config.toml
train_examples = 15625
gain_aug_db = 10
n_mels = 40
input = "log_mel"
targets = ["voice"]
norm = "groupnorm"
weight_standardization = false
kernel_size = 5
label_smoothing = 0.1
init = "xavier_uniform"
max_steps = 9100
epochs = 149.1
lr_schedule = "cosine"
Rows from block 3 of a small sound classifier, named by matrix and row number. Rows with one number belong to one channel. Each number is 128 + 24 x the weight over its row's rms, rounded and kept within 0 to 255. All counts start at 0. Numbers have three digits each. After the name is the row's rms in percent of the matrix's.
Before each channel's rows are labels from the 100 clips, of 14848, where the channel reaches its largest size: "strongest on" is what is common among them. Only what is clearly more common there than usual is listed. The data: read English sentences (LibriTTS-R). In brackets: how many of the 100, against the usual share in percent.
# filt: filter width-5 conv, dilation 8 (model.blocks.3.filt.weight, 192x192x5, each kernel summed), inputs 0-47
# gate: gate width-5 conv, dilation 8 (model.blocks.3.gate.weight, 192x192x5, each kernel summed), inputs 0-47
# out: residual pointwise conv (model.blocks.3.out.weight, 192x192x1, transposed), outputs 0-47

strongest on: voice: male (99 vs 47.9)
filt.145 065:141138120131120141150109138143140137113159103122129120117121115152123129147127121135167154140173126155128152147108127158135165116155132131143140
gate.145 073:123128116103110140127113113114128172131130127117105122139137118133130137121101085144142137136125138112094146137094109137117113134140087065133097
out.145 094:156105126119138147102123099140117125104121147167176146122117091104132109124139125095112132123086141121143104107120135144100128137125144148073112

strongest on: voice: male (95 vs 47.9)
filt.36 098:130109110178114123146143113136109129130125111117113095131124150125099121164113120101152146112139120141125155147122119148172155118103125138146141
gate.36 083:122111103098113128112073072131147125102107133147140135097118090116161081125141139169106132151136093131147109113126103151109133113062128135115110
out.36 065:133125142153104141128147146126127141128164106123117093139183132153107145152125158065119148119081150142124141149150128151131158142140136151048145

strongest on: voice: female (83 vs 52.1)
filt.141 069:142128131100116124107068107123164105091101108152142140102131098109171106103147139179099134147130134116140107104136125132089127143071148142111116
gate.141 090:117139134149118123179141168155129175179165122090092117185135167154125150166100089131163144129154105151097187151115090137172138085123088100130147
out.141 081:136149149117131133139109165141164138127153135126120130147156125144167147134128151174117132147151133146127114133146129132111147134118142137135150

strongest on: voice: male (83 vs 47.9)
filt.96 051:191144199157135158131164166142128089146135160160144143143179167122125134125122153101055129111103120125155093090194138134144145106118144153118108
gate.96 064:132135144162113106174111140172151129157147121112096116148128149150143141148102092161144127144169069153118169130119070132172147068044104113124155
out.96 087:120127115124087106141115131131146131128143093104105091120139135139135116144100134130101140130128107134108140131142099148128148111104123127104131

strongest on: voice: male (98 vs 47.9)
filt.28 110:100122095047120119094095122106139145114111128135138149129106086110156119103149136158137122153112147121142103129111144120074101145157127122145124
gate.28 111:123124119126103134145106117141138148136128133119103118135136135132137111132103106149135138138137100120106154131111093147139124110092099098138102
out.28 084:121104105089139138118119093102110133138096131118128136109111135114151114106135127189150118138161122112141120144120136101125095125142106114192121

strongest on: voice: male (100 vs 47.9)
filt.137 082:149136154175132134149168164137119118140148133122122125139151159139094153152109128094123128108133137132129145128149140137175149118143138135134146
gate.137 084:117132113105111130128095130135151160127122123133117120133141117138146101125131127170129135155151096129122151126109091149127133108065119106121114
out.137 056:158192199147162148127118179156150113133164155157145152166169128177123163111139117068121119134084149121112100104120129105093127139135133114048117

strongest on: voice: male (98 vs 47.9)
filt.109 117:142142141155140143142127142143141121134136131133138118137144148135127139141133137133133132134152120143143132128137122137151149120112136147141139
gate.109 092:147124140118125137104099113126142103115099138174150155127136107109157103096147155152069114142107114108152079094150124130107102114083130129120096
out.109 074:112112076145105083103117101110128110088120118138148128108102085106114152151128132077087107126089144138109108082142132143102153147127163171047137

strongest on: voice: male (99 vs 47.9)
filt.180 072:102109114137136104125140103114086115117123089088109085107093121121104130134131121103175117108133133141122139149111127103145133133139124138134159
gate.180 076:169155181152152147151120169161165101152146155154148161133165149156153155119131138150069101141135075131145095092167096118134138079059130141091132
out.180 076:141132106124150122119113114104146123117108143132150167109104122119133173112147140110123107152114147123153113120154166112125114155166138153112137

strongest on: voice: male (98 vs 47.9)
filt.156 075:158139163183148153150155148143121134134143133144134125140146153144101140144131142096119125114134123115133127113137133137160143122127142132126118
gate.156 067:129132120082115147134067115143156167123124129145148119121142098135166095121147138181126148164151095131140145127124097157106136114066131116114110
out.156 066:152179195155142152147145201175156142163189126137138129178194156194117160120135153078109123130120105152149130122157120112146142096116134126085139

strongest on: voice: female (97 vs 52.1)
filt.164 074:145123149187127147153166129157114132136143134133129108137140148142099116142117138094136147111131105132137146132115113134164137103115121132125125
gate.164 048:125088076150064153143144079139091162122096122139118111117135123091115068144122140112107160119115061122134145122133099188155131101055121122108093
out.164 059:099110105148105122134157134098121120120117081090087092101148148137107121113134165090124128117120116121158148164153136128157123117157103127121132

strongest on: voice: male (98 vs 47.9)
filt.118 073:126135146163138117139167150125115149152145134116114136144122151148096138138126118092162137113136138133120133136109142119158129118173118112148138
gate.118 068:120129111139085129155099132162158141153138124118110093157144144147145112165108115168126147150164072148124160132143081167154168082056116121121131
out.118 079:140173169125166150135131189145153123159153152148138173170170152179141205110143132102147119150135125131147127136145144105129114127155108098120125

strongest on: voice: male (99 vs 47.9)
filt.113 128:118128120079121137109115135116142145122129130136123136134125102133143123106130123150130132146127136114120120133108128129092113134150121102129111
gate.113 089:142123129104112121111063093129144109104103134152133138100136100111166096098131136163086123151125108114132118101137108144111111124087130115109103
out.113 072:123112141091137135131119125100121127144108130113110133118132151124150119089123125191135108140171114107134120136121135090135088120145102101204107

strongest on: voice: male (100 vs 47.9)
filt.10 049:101113100102131130089125099102127144129112126143125151135102100120148100093155132144145123139106135104127094135099130111095083135119117111125101
gate.10 065:116129129122120113137084112135154120134129131136122150137129120131150123132130122162110129147143091135126119107129094129132130101047112124117134
out.10 055:120107108135087091145124093130108091123118086101114083110104138108107097149099104161118131116162100139119153113131099151161151101090135156178139