config = dict(
    dataset='read English sentences (LibriTTS-R)',
    kernel_size=5,
    lr=0.0032,
    epochs=149.1,
)
Rows from block 5, named by matrix and row number. Rows with one number belong to one channel. Each number is 128 + 32 x the weight over its row's rms, rounded and kept within 0 to 255. All counts start at 0. Numbers have three digits each.
# filt: filter width-5 conv (model.blocks.5.filt.weight, 192x192x5), inputs 168-191, a 5 kernel for each
# gate: gate width-5 conv (model.blocks.5.gate.weight, 192x192x5), inputs 168-191, a 5 kernel for each
filt.60:179170132127162198197173163175118124158148131203201166157178150166174156148188190168157172102114150140123130139144138128093103131118096127136164148124148168186160146128144155145131198191155140177145157165153147116127182165140109131168150128130151176157138167193197175164134140128126128132143160151135134147145127122123133140129123130133141136130123133133123121
filt.61:072104115157106154165158180156142135139108149151178172206173173173168167176141156153170156145136141101143162150153125158163145149118154190185181174187193193182189196195181172152165115150154201149155151151135147149128130086129159149154117148191188177162174227230224222212168166159144156175155147131155160160155159163188179170145176163161158140162141140142130143
filt.62:110120154111105077086119100103192184151181180050062106080080113116120127132096102124111112200193155188185138151136153150164159134164162129121104129140098088091112123112119110135136093102141105095137144140147148192177132174186177178150179182129135130149155087080096110115106112121126128135143137154157111111115121121130140132148150136144131151147146141133141142
filt.63:161202163153125133189198194146125088129122144152233224219160108149177175145138186191181138125081124118143103115157136135091068109100122124098112125159105124157153153117131164157151171232194188146121134157141128164087138139171112092162137152136143176176161119163193195166097132146134115124127159167151095127151130122106127162142128129127145140146092098126109111
filt.64:169131098070052191164135119112119149152164166202175142111111164169160147153175154131114111098140156170174139168167166176106140150160168156163172169187188183192176183145165166165174196150107077056136148139140150068108143164178117158163168179152166154149156206189168154163158158145139143154165157153161136134125128137148163152145162122139146141154109127129138150
filt.65:158126102046119180162124092135136145164199160179150106066131189175154149152177156128100140126135159203161169162151168157117132146182144125131148160131171172157155153162154150167162150117087024113176166151152160103131167229148149161164193164172161153158150185166147139152159151131135152179169163169156143142122126132162152136159155148145138155144141144144157150
filt.66:111106123210218118112118155149150135122081089112101108156149130112117124133120116125167156146129117066082136111104085110148130113060077129121106065064139130127116104135116108084098104101108198205135122127137142155157140078076154131120082098130113113099108116099103117112129117120127133133110110088105134118117122123134115108093115140126116096112152142140136131
filt.67:081114113139101077100107117101116099104089114082116124141109092099104103107071090102106092122101110086124114111127121142158137138129151128118109099114121124121121117121120125111126073116118149109077080093084091125079082036077127108121104134077078087078094094102103095097112125132132139084087091082102136141146139137113114131117135118118124119132138132134128134
filt.68:132053101072120116080084076112122159136146114107055066048095134130115111118128089097085120128175140151109140159132129107118163127139104091114111100087106106100093107115137121117108108022069031092133130122123127126192154182142134170133143117124132120115108099086086072093117122113104109126146127124113108106090096100126147120114105119141121116099123127111125125
filt.69:094115099140130146166156178185130116139115133144175158199203151153159157166138152144165170137118142110132141129145127144157138158127141176167181174182180185191188193173166178161171121149133177177135136147136142142126162118124133119149115131172171179173184214229229238246156153152153161154146160149164149156161155158168162178158171158144156141156130124132124125
filt.70:157116093053116199175142117142127141150167145209178138101139198188161156152189165138110139113136145171140165165152159140116139140164133160164167171150205201177168170181175156167153180143115065125174164149145146083122161192144136151146166136196188168163146244222190164168175159137139142188177163159150147150137137130179162143154145152146139145134113129132148141
filt.71:053120159153124045073110103098163126097110129031082130108092083078093091098067092130122109177130098115133134111100115121162120086110123148114091103116086089085083083114094084091107036104145142122115118124123126182119091096120150106084094116096077076083096058063080074075100102106106105108076071081096111115116103104117097090103107132114098109122160149149137132
filt.72:104141114133112102120102107097104089117109127114137115124101106101107106108102113104106097105088125112135114110134129146144123148143158131125122122130145134133128119129121132129133109149122139105094093099094101097064101064093115094129117136092088103095103126129114106099129127135134139086085104094112148143141139133125115138135149115108130128140135127129128129
filt.73:086151157160091072091100096075153103100093144061085098092058088075067064084082103112106088158105096098160126083077074111157106090093139127091091103139101083083080087109077069077111071130144148085123111115106116159108104106171147095083079133092063064066098081062070068074104087086085096104068064062102116105097093105114078067067102124091085079119152135135124138
filt.74:134100130131163130122135135161148167140151122115100125126156136145141144148136124144144164148170137141115136146128130114117139113116094119137130125115108123120123129122144129128120127094125122155152155152153152169200153164137143165139140120145162151153150117132134137147119127121125123158176159158149107116110124122122140121130113129147128134116118125119125125
filt.75:054073126148178100116139168177162145111093087083116144183195136146141145139098121137167172195166128102087173161128127114180161128105092111100089071072102109109121108167165135138124050076121163193139139133139137193171124085068197180146127108148151134130131112129125140145145149141144145152142114126120135136149157149155156125134123168159136140134149151142142125
filt.76:101129124181120099131136172148113104104064097108149159207168104117125130128099125133158135119108108057094111116129104127133120127095128136133124111135124128136141148131131133110123110150147211146101106111100101129098096024083116105116072109100113109097111124146142151143123135143137137097105105091105139148155156156117124134113129119121128105127124121128115120
filt.77:196162093129102194163111135118098122151124127197162096125106163151135133126188154105130114081123169135143120135144127116084119168141146097111135114124146137140137138127141157143138208166085128099156152133133126070111168130171110129159134127148154159146137181165139141131141139133130117140150152135127139136126131131126140149133131121139153135136115117120122124
filt.78:179158112084069150137112085074073101136161168173146111080055114119121115114144124106083071061092130148169067082118121128073096133153166123139157166165140138128124124088095115121125192160110075050113107112109112068109140166180060078115131150110118131128135154146134119108112109123114114102117133140149130130116107102091104129125132079095115123129113113126130134
filt.79:117140129184127112131133165142107098104069097118147155199165098109114116127097115120147127106099110062098106107124105135138127135098133138129125111129140137144135141117116127113130121151142210148087096105097104107090096015065112100114080115088096102095105114126133139134122125141138145085094099083104141149155156153107107129116138113111121106128129128136121127
filt.80:125073114112145106068098113138148186147147117089035082098131126116115128132117079104115138150194150148115137159138135115127163129125096097119119111087086084088101095114131124128107111049101102137138133133144147139206145156126144178138142116129142130140135095079096113125118120117122120142157145147135106107103113120131149127135113130150130135112123123115122121
filt.81:103158128125091111134127116086121088104105144122159144124087112108113107101104132121106084120085106109152124105124125145150113133142169150121119121144147138145124126138114125120140114165135128086103099102099093111054089084129122086114119147115090102097104137132130106095130124135127129102078091095111147143147132132136109129122140129107120120143137134135135137
filt.82:145128107060081145137128104112134145155174171151137132094103135133138127118148141133110121141157174199193140150166152137120132158170149102110123142142113115122121119126133158154142147126114055082143145143138137137162174237240140150169173168135130145148143133127136123118127123131108102132135154159155131129127115100137141155145130134144155152145129135125120110
filt.83:120129154192187109109117135136124112089080075106110117141145114109104114117106110119133131117103071062057112102073096102131119085084089147138126110108126124112113111131114081096097117125145187186108109104116110113107080031009107094062071069123116098100099117115110118119128123115136141121111087091091115120122136140120111083106110123112091103100127123125131138
filt.84:187143094131181209175125160191110147178150106211168105155197176167150170164205176138171197104143184154101138154163165139103138172148105102124152125100153151155158154132145153152129193147089130188156163158171164103147208160102132161185168125143154156159142172160139157165147141126148147140156158157130147145141153158135147151164142130142155150121134141148147129
filt.85:180098114142187161093092125169117191159122080169075072117173142129109122134164113110138175114205171132082128164134133112111174150129094101124130098077129114117122124128150125123110177081102133183148150133142145082189171132083125192155133102121141125122112140099099120136135126113120132116141120114100133115112135143124150123120111119151140122108135149137136129
gate.60:080090118072078113108122118125170166165169169099099112104109129124136136140113110124118123178173166174179151144150153153163155152162163124119114127125119117114124130137130137136135075082114067073126128137135137189187164190191187181176176182136134139135141107103111115118124122125125128143141151144150122118118122117152145153155152145142147146148135132127133135
gate.61:140130111113115141133119123126133137145142141140127111116120161154145148152128126112112116126132147138137148150155163162128134144139141119120125117110118115104110103153145149152155138136103112113150142140148148080090112092092140134144142149159160154156157144132130134130153143146153154168161161164167126121118121117169163161168176135140141143145128125124130129
gate.62:080063071072087121110118122123158160145150150109105109118117159159151161162121111120125121152157147146151170172165180179163163160159153129134130109103136132130130125158160151159152077055066068082135129128135141118123112109101168169157169166152149143144142138129127133123163168169171170157152143148148127128135139133170174169179176143146140150150149155152162159
gate.63:092127136121096087112116108086176159157166183069101103096066124133133135129103125128125107179155155162184155144145144153165142138140161134122125130139101100101107106155143144149155078118124111080159167169168165166140135148170175156158163176157149153156156114122121125113130130130125124157154154159165111115115113112159151150156159154145146146155139137139141142
gate.64:119127124124113116121120118118148139138129126104112105112105140141141141139109117114116115156142132129127157160144142145148142134131132104104103108108085091096104100146146140135140115117115112106143143144137136108100096091092155152144140138155149148151150115123123131128152152144144146156153154148152120123124121114181172167161166145133132132132123129124117117
gate.65:116116129140117099107123134116176166149127142082095110126105140150143142138112118123134118183171145120139170173151134145157153130116134120121111103113085096095099098156162142134145104102119133110157156151149148129125114094111165166141120135159163154145149107118118126119142145136135138173175159154154107116115112114177181157144153152157139130137124125124116124
gate.66:172170137126141138127118108122122120130140132136123106095123138130135133141144134123111124110113123136125126124132132130097097116123111058062079097098063056072081089116115127131134153151119112131162157157155162090090119131113123120129136129132128136142149110107110109125136125130131140141138142147152118110116111115137129137140143120118130131130142139137133132
gate.67:113111110116099125121118125115169154154142154118115113119105160159156153149126128125125118162151145135153189177168164177154144137129144131128122112121124123124119117180166158150162110110110110090159154150149150092093100093105176161159150159175162157153153148144135141133160154149148151177163157157162115118113116113205186174173179161150146144152122123129125129
gate.68:118120134131135132132141146145143137144141145126130138139142152151154164166132129138142146143137138137142167157156169175143140134137138119120119119111115113114118112165159159163170123118136129133144140152152158111110111111106149140143151157168160162171168139137139151149153154149156166183171170180181110116114124121177173168176188148148147152156117116120125127
gate.69:116122091108104118119099110104161153169154151107104079092083156147140143138120118101111107147150167153153173166167169180154149161152162116102108090086127117110101095152140145144150115112081096090147149148148151097094131102094166158169167171152144147141141139126116116108149144142150157154151150149156129131126130125178169160171181146142145143153146150155156154
gate.70:113118124134125120124122133128152144138124127110111109124121152152148147152117121122129123158143139122127178165154144155148140132121130114113111109114097100103106104155152142139145106114114132126151146142144143119112113101107170158147138142162159155156159120123126136132157154142144151180174167160170116117117112118194183169158171149145140133139118117119111116
gate.71:122116106117116101096093098110134125129120127081083075078088121116118121126095095092096102138124123118121145135128130139133125125118120084082084076086064069072077083130125120112126094097079095097127120122124129093091099085080147132132128137135130130126140083087086088102130132126128136141130131127137101099099096096167159146143158133121122117124124120118117118
gate.72:108109118116106125120125129123158154154144147125115120125118164158156163158130122128131122153145144133142188175169169174156149143133144133134126123120138135129137130179165160159164106103114107101153148156155153094099107097105168163155152158170160158158154149141135147139162156146154154176170160162161118114114121118204189172177178160152145141145121122126131128
gate.73:123117097119129096092082100116147135140130139084080066083097125117120125129098099089105115145131141127126150135132129136134125133124126097091098094094073075078085093134127124127135094088069092112134126128132138099097119100096150139144137144138126134129138094092091098106132128118126134140131134130143105103101101104164149144147153135120125122123130127129121127
gate.74:105106120110096123116110109102148151153152163114107101098087160154148147145123118117113107141143142142156187179171172175149146135140149112112101107112124115104114115167158145147156089089101089075154150153150158097102101105119167161161159173154148139143144131120105105104160156147150149163160147150155123115110117118195182171173180156149141144152132132133137138
gate.75:126135103121123100110095104103126121135123123093098082097092115120127126120103107097101102121114131117117131137140134130129126138127120086086100098099078078083082083122122131126123113114089108105121131125122126089074097087089127125138131121134140141143139095105099106110133134133130135139141153144148099105102103098139151153147152120122128117116114110113112118
gate.76:117108126143121116119123132117169166154134145112109117130113151153150147146122125130137122172171156127141178177165149163155154140122137129131124109116109110113108111170171156143146112106121135117158155150151153111110109086101176169153134147169173163153152140140132136128148153144142143176175158151156111111112118119193187166157166155153144135143123124127126132
gate.77:131132128120121112120124123131143145133135133108115119124130139148149158161122126127126128147137126128129161160154162166136132130136137083085097104102075087101111118137138134144148119120124114114147148143146145106101096095093153153142146151138143141147152087101110119127137139143152155152155152160162110113111115118159155153162166140139134142141142140139140135
gate.78:135130090118135113114094102111129129139136125104105074092109129124126125128111110090101106130127151134123139145150144138130130151134130092095106101090080091092093088132140145135130121116078106123136129128127129090084115102085137135162138131142147149153140106113110110110137136134131140141149154150148106106103101109149151159156152123125136126120122114122120119
gate.79:118113117134108129132128142130170158164141157131132132140124167159154158158141134134144129164160157127149187174169162178145141138122145127126129106119115114117111118183168160149160124123125130113160156155149154100096104087102175161153138158175174162160158151143138139141158155147146151180175166159164115123120116123198189173166180161156151145156129124128124130
gate.80:098111124124107126133127126110161146151149163124124124117104171167156154155131132138131120164144148145167199183175170189162146137139153120110104105110135127116120123185173159158172095107118113094160159159156161113103108103120182160161163179173164156153157145144125121119165158148148154180170157153161128122120122121198179165163180170158151146160136134141140141
gate.81:107110123114103123123117116100161149147149164118114109110090166158153153144124124124124109159141142140159193175168166172156145133138151117113104103113124120113116117174164149149160097096108099087156152155154155098096098097115176159154154171164155146146147133131119116109162156147145149169163153149155125122117118121192180165165173158153142142149136131137143139
gate.82:169161152148147142135124126129141141134136134141131120120129158151139140150156148136132137135135130130129150141134136145108109111113114079083086087089085083083085095130123118123132155149137136138175170159158163114124124119117145140131131136150146141139148130124113116128135126121123138153150141141147118113104103112143135123127142131126120125133141142134134135
gate.83:163160151145145138132121125130141138136130131135125117118128152147136137149155147133133136133132129127127147141129130139109109109109110080078082086091085081082084095130122116119129153144137132138177171157154162119125125122120143138130131131153146139141147131121113114128136125120120134153147142142147117109102102110141132122125138128127123122132141138131130132
gate.84:087113128122110100110116110098172150143150164091108109103091136136137133126111121126121114175145138142162177158152154155157127123126139110093092089097099088084082081155138137133136080100113105097149153152153156158127110123150185156151158174143132130129132107106110103101135133132125121155139144139141119115110111111176159154150152151138134138138145138136141143
gate.85:107151137140124101133120119101159135141142151098133116117091147156148151144120139130138126152121126130144167148146149149139111119118134123105109107108107099097106093152139139144141098139126128107163161163162164120088101100129152129134140152145139140138136105120114115100143146141142135154149149142144120116108108108168152154151155139133128129132155141140143148