From a checkpoint of a small sound classifier.
Model: 3.29M parameters, log mel input, arch wavenet, norm groupnorm, depths [8], widths [192].
Data: trained on read English sentences (LibriTTS-R), 15625 training examples, 149.1 epochs.
Rows from block 5 of a small sound classifier, named by matrix and row number. Rows with one number belong to one channel. Each number is 128 + 24 x the weight over its row's rms, rounded and kept within 0 to 255. All counts start at 0. Numbers have three digits each.
After each channel's rows are labels from the 100 clips, of 14848, where the channel reaches its largest size: "strongest on" is what is common among them. Only what is clearly more common there than usual is listed. The data: read English sentences (LibriTTS-R).
# filt: filter width-5 conv (model.blocks.5.filt.weight, 192x192x5, each kernel summed), inputs 96-191
# gate: gate width-5 conv (model.blocks.5.gate.weight, 192x192x5, each kernel summed), inputs 96-191
# out: residual pointwise conv (model.blocks.5.out.weight, 192x192x1, transposed), outputs 96-191

filt.5:094100080079118095101091117106099159081089117090110086118081134133101091138111107113098115124110109107137129121107104135133135117131116115117135145159174147141142168145182166123154177179168165170170153177131120186117126128097143120119101130129124136132133105080115105121137101142135122124
gate.5:148129138073122097163109126139117175183163123092065185180192097201187118118170163156111133147162173118109141123149169130113114154108146106161154124132111133144133095101124088140131092123110114112098122094101132098106112119149114148125145156135127117151112152110148157135141153110163144130
out.5:167170173094139175151146142166144111158147157161093154151132126149144145154162169157103185118180152138141135146125176152163142136141128129158120162159141141153180130139117122156149101145120136135109155116105157103105156108142104140125155137152143120144144137050129135133135160091150159134
strongest on: voice: male

filt.108:112103095108112099119088097110106137087068106102124100122094130133126116145116120135085100118120136090153098145148126112101149139156152101134157124123140137129133123139134156121136149130147131137142128157103105136100147117094121113121088100092119104098138117085074102106125097118094101128
gate.108:151141158124165131187135124145140114168157129120108176161174106132174160137168152163089121137144154108135128144147154121079134152140138082164135107124100127134137096129117134141121098113112106104125102116078137079088141130132126142139132144120085101130132154120141139127133137117138133139
out.108:123124127131137096140112104112103132140134103096119132126142105121145126161131125141182130105125103165177115158138134101179170138180119187140129125116100128112118110153131181104116110125117114106127119168160089091135180143135137128136140132139129113137158116110137119112125127143135126122
strongest on: voice: female

filt.144:111124101141134092122100117097105136083084111116143078109088147088111130154096112105090104133115131098167115140137108126124156124168140112115150119127145119135120142133143163113137150125145138139131134152094116159077153136105144131135099112109143142113160116091099115136131117122107115125
gate.144:147130157112159102185110104130121109165154105103082178146185083131174151134168149170078114128142152098133117144151156108066132154136142081168132114139112143149160111142132136153145114126134124116135111121084144105097145135136135149144131144117097098130136155119136138118131147117135131138
out.144:121121127146111113123122119123118135143133116115135130122148127129141121145095096122171134113102096164167128142128104109161160112171106181113127129083121126111117109144117176112096129121122101112124116168139094113112179133122124107125120104141118102111146107086116105097112102130121107124
strongest on: voice: female

filt.116:133152126150174106146111103117105128086112117137126097115099123068115153156090104100102126125110123106149106134120094131140151114145126117107143109146171107131122150123169147108144161137156158165170132153113135181097135172098199155162094127110144167146165129105105140185141130157132124126
gate.116:114089095060078090110094115117102174150130123077087141149147107209147082103163155144144126145151155138094157115139158140129102147094139126154150144131114148142132112112135083136131098138116113110105133091134114087141093101151096125111155150150127117139087137124148133115137133117149136136
out.116:145133138079115149143129137146125133137133137134090145153133129155141116088170161155119183115148114147101122099108170109140093143096111134154113190140125180149169148158128109169140097175120128125101172092138119110137117067138065100087148156143148111135089130083133107091139116111157156129
strongest on: voice: male

filt.105:115126102133144126114114124124123145069092129119144076110073144099098119150084096096097121123099105106150116130106083138135148108149113112097128112134162104128120140128148158102129167137156149160168132166108117183082140148103171129134101119127137144128165109088108117153137112159124124132
gate.105:148134145079137101170113107138114166174163121095050181168195089178180128110160154149101133128153158113096132117138158125108106146100133100151137120145118130150141098099130085141139101126117123120111121087096138100100111124149121149129147159142123118155113144110147155139146157127164145130
out.105:152143149097121152126126117135121124136146121150115146143130114149140140112124126133105165119111108135119148126123139143183118124134117129126105148134120171131147101166117143152124126152121120133143135121084145141084131085118081099097125090115119091107129131017129119105109115113116098137
strongest on: voice: male

filt.168:109111095119118108113101110110113135092080117111130091117092140118114115149117120129087102123122132094163111145141125116100154135165148100130156123126140135127125128146139170117137150134148138141136129171099112155094157121099121108119086096099118105096147112080080101107120100115096100122
gate.168:154139159122162121191124114140131108167152116116097176157172092129172157139169153164089121134147159107138123147151157118081135153143141083165135112131105133139142100135121137148129102117117112109129108120083145088096145129134127142138132140117091098126136154123138139123129140114134129135
out.168:114118120132126098139109099113102130137129101102120132127144107123145118153111109128167116112111091155169116153125118094167163120176104174125120124105109141114129102153130181109108112129123107108130119173156089096132176128128127117125129120135125104123154114099128109104120120135125114121
strongest on: voice: female

filt.19:147134152120126159138143134159146125178166139136116182151168103172150134108153141147164151124140125154097137118119147127134105128096115143139108132123104132119134110123106094150113097124106108109121123104158141091172106114151108123120162138142109103140101141171154138119118137123143139130
gate.19:152132157111160103188112104135122115167155106105080179154183086132179154136166147166080117132144154100134119145149156112073135153139142083165133114140116140149156109141136138150143113125131125119135114123082148106093147135136135151143130145118100100133137159118137142126134147119139133139
out.19:143141135122143153128136145138140122110123143150126121133111135131113141109168162146087128141156165094087128110141156149095098152084163082154139126166141128146146154108136081158163141135134153142128137090109167148140082133127137148133127143116135154136109146167130148154142148120136141127
strongest on: voice: female

filt.181:154161160137152142163146137146138144151172131141116165148177112143146158110150135128161155139136140156091152116115128144155104120090110153133116128148123115136131125107126082132127112121121135120115122078150148108152095142149145160141162167160145156171108150167173165175145162154165160132
gate.181:137120155112155129168128125134134114163159120108092170148174103133162141132168150167086119131135142107137130141153158113060133154142138084165124113124097139135145103134125139147131110127119115104122104123077127082093147125133121136132129139119079085120127147118139130101128137116135131139
out.181:149145146112142154136148150148147123123129148144124134140119141133125137097155146148092133136137150101083140103139140145100093157081158094146137131169148135149136150108149074146164166151156165152142136085116157146123076137120146128131116125126117133113096119126119130137133127115123131132
strongest on: voice: female

filt.141:151154167146144148154160150149147115171180142152121171142174111126153147108142136131163150138137129159095148114122132139150102125093112152130104126133115117127124125110116087138123107117109120115119121082147146092154102141157137152138162149152140146152112143182165152147133160136153150131
gate.141:144133151103155109190124117134130131165158118103079177166187099137182148143186163174083122137161171104142129146152170120088141159144147086177147113147115135144147102127139134142139111130123126121127110115073139093082142136132136149139129151122096110141140152112141145136143151119148138131
out.141:136131123137126161124146156148150123122124157161149126134113158123117128098144144134091129160150165110082148098126140162126082132074154102137137134113132112109105159093105075138119125111106119128118143090124158127152080106142115132107141150141127158132095137178145133141132131125140151146
strongest on: voice: female

filt.14:142146161139142145148160142137146117171181139144124170133186113137149149109154142132161142131140132152094144118121135133141103123092114144139110132134110129132131123116124088137122102126111118111118124078156145092160100140156137150138164163149129143158110148177177154151135161133155150128
gate.14:157141160120163117194122108139127111166152113117091177159174088130175157138160148158083120131144158103138117146148153113079136150144139079160136111133109132142141103135123139145132103116118115110126106121079145093092147132134129143139129137115095100128141159123135143129129142115132128133
out.14:140142136122134156122146153144154128117128153154132124133113142136115141108157157140094133141152169100089133109136148149090094144084156087143139129149139116143132152102127079153151135126130145139123131087097169160120080134133140147139131139118131154133108149162131152157139143126131142132
strongest on: voice: female

filt.182:129141114095138109137113099127101139114126122112083119126120100130115113128125135114144165130138131146113147108104127159183119112107109148118127141180168120150141161108165119135155147162147167169148153125139160143126104143143152145135148153156176172166131135129146158177143145152161150127
gate.182:143118133076142113174109110151121158161145119089060170171177097164184119119132130141061119115128130089119104119125130110078115132121117066134120115135123132144143101112126127145130117124126119125127115121063137104068133121126113132119122131121091093132123149097127140122137138123143127137
out.182:153148160135149151143147145147155101136144136162144139141124152102133160103135117152097100145105130120072099101122130119137085146065130114142121084163137110112146126112114070109126138141127144142155089076116155147097057131108144111139089119095092119098087117059107092116137096119124118139
strongest on: voice: female

filt.9:144148163140144147149160142139145120175182138147123174136186111137152149109154140134161144134141134154094146118121137133142103123093116145139113131133111129131130121117123090137121103125112119113118121083154147093161103141157138151139166161151131145158110149177177155152136161135155150129
gate.9:154139158119162113193119107138126111167152110113090177158174087131175157138161149160085120131143155104137117146148154112075135150143139080162134110135109135144144103137125139147134103119121116111128109122083146094094147130134128143139131137115094097126138156122135141124127141114133129133
out.9:138143134122134154122148151142153129118128151152129124133111141135113138108158157140091130140150168102087129109138148145095095149084159089145138127151140115141130152105128078154150136128129146140123132086097169163122082133130143148142129138115127153132109146161134153153141144126128138133
strongest on: voice: female

filt.26:172178190185164171174173146159156110176172154178145177146175128123159183127140143138137138128146150135129125138150145118121129139131143127137126102103092103116117090109084098128105082080092097092093100089104135072116142142148130146148146130119137130135135156159139158146127158115131134124
gate.26:144126135068123098159119128133118175179166123092050180174193095197181115114175161155092129139158170106106136122146170120101111154106140094163147129144117141151140107112134095144138101134115123118106123100094132105101114119148114147124143162135123117150114148106149150133144153116168142127
out.26:082079073130103083095101104079110137090099099088127098101113118105101098109124111118145091155091108114109121112131099097063119131116133130113126129113109122101078143121130151108116155113124133125129125157166114133170114133137133114121110135118132145116113115223145128121117119156120121106
strongest on: voice: male

filt.8:096090083063098081098080111107099164087090109082090092115087120145103077137110107114105112122110113109138126127111114132128138119138121118116135151161174156140143170151171166126158177172168162177173155176138125192132129122108130113122108121131133137125131108089114105116131101134124117130
gate.8:128104130061109098139110128130119173179167126084064174166192105201174096109176157154111124138154158116102138120141167119099108151104138104162144135140111159147142115119137098147137098145117120112098125099114128101122113110148103139119144160139115111147101148116153143115140145118163141133
out.8:175174165150147178150165165175161125158152171180145141142126154137140156128169165140100151098143126115134111134127155136173136151144122112146115153173106128139134136118133121120145111146116148123098144109095147110088138122122130130127141133141127106125133109042116113120143108107133150124
strongest on: voice: male

filt.58:129122132098104112141131133126136151190169124112114184150206120174171128098173157148149131136157155142092143117131163121122101138095130136154131138147106151146138106126128091144133091131111120107096124077142143077159101106157101134119164159144118114141093140157160140123127147113138143132
gate.58:145124147078142122163121127143127168179174126098049183167202102180171119109174159161113141137149150126096153115144167129104105152094136119158131127133110145146149110101134084150136106138119118120101125089102126103116111118148109144118142158143110113148099138113151149118150153124170146135
out.58:135156135175145139122145141138146119122111138149166109113107151102116160149127118127147126149134156125147134136154119117102146140148153144135155093144152067100099150084119123084126141108119152145124119111160151117166129154137163147156122125118158175126155120201119134154131126152128144115
strongest on: voice: male

filt.23:124120106126122113119103120118118140094084121120138097126091150119115117155107116121082109126118134093171112148140118121104160134172147102124157119122140128127122127140131171115134149124144135139131125173090110163082163125103130121127090103101130122108157116074088114119133106125106110130
gate.23:159144164121166119198125113143130118171158117117089182163182091133183159140165152163084123132147159105138119145151157114081136152143142084162135108135109132143144099129123136145133104118118117113127107118078147089090145134134131145139129139116098101130139154121134145129131145113134130130
out.23:119120125131129100139110100112103129137129101102120132126146113124146118154107111124164127112114094156172122151125119100170164120175108175121120129106115142120125100152132176108112118129128110114128124171158089101129174129123126111122126113137124097119150110090122106101115116133120110116
strongest on: voice: female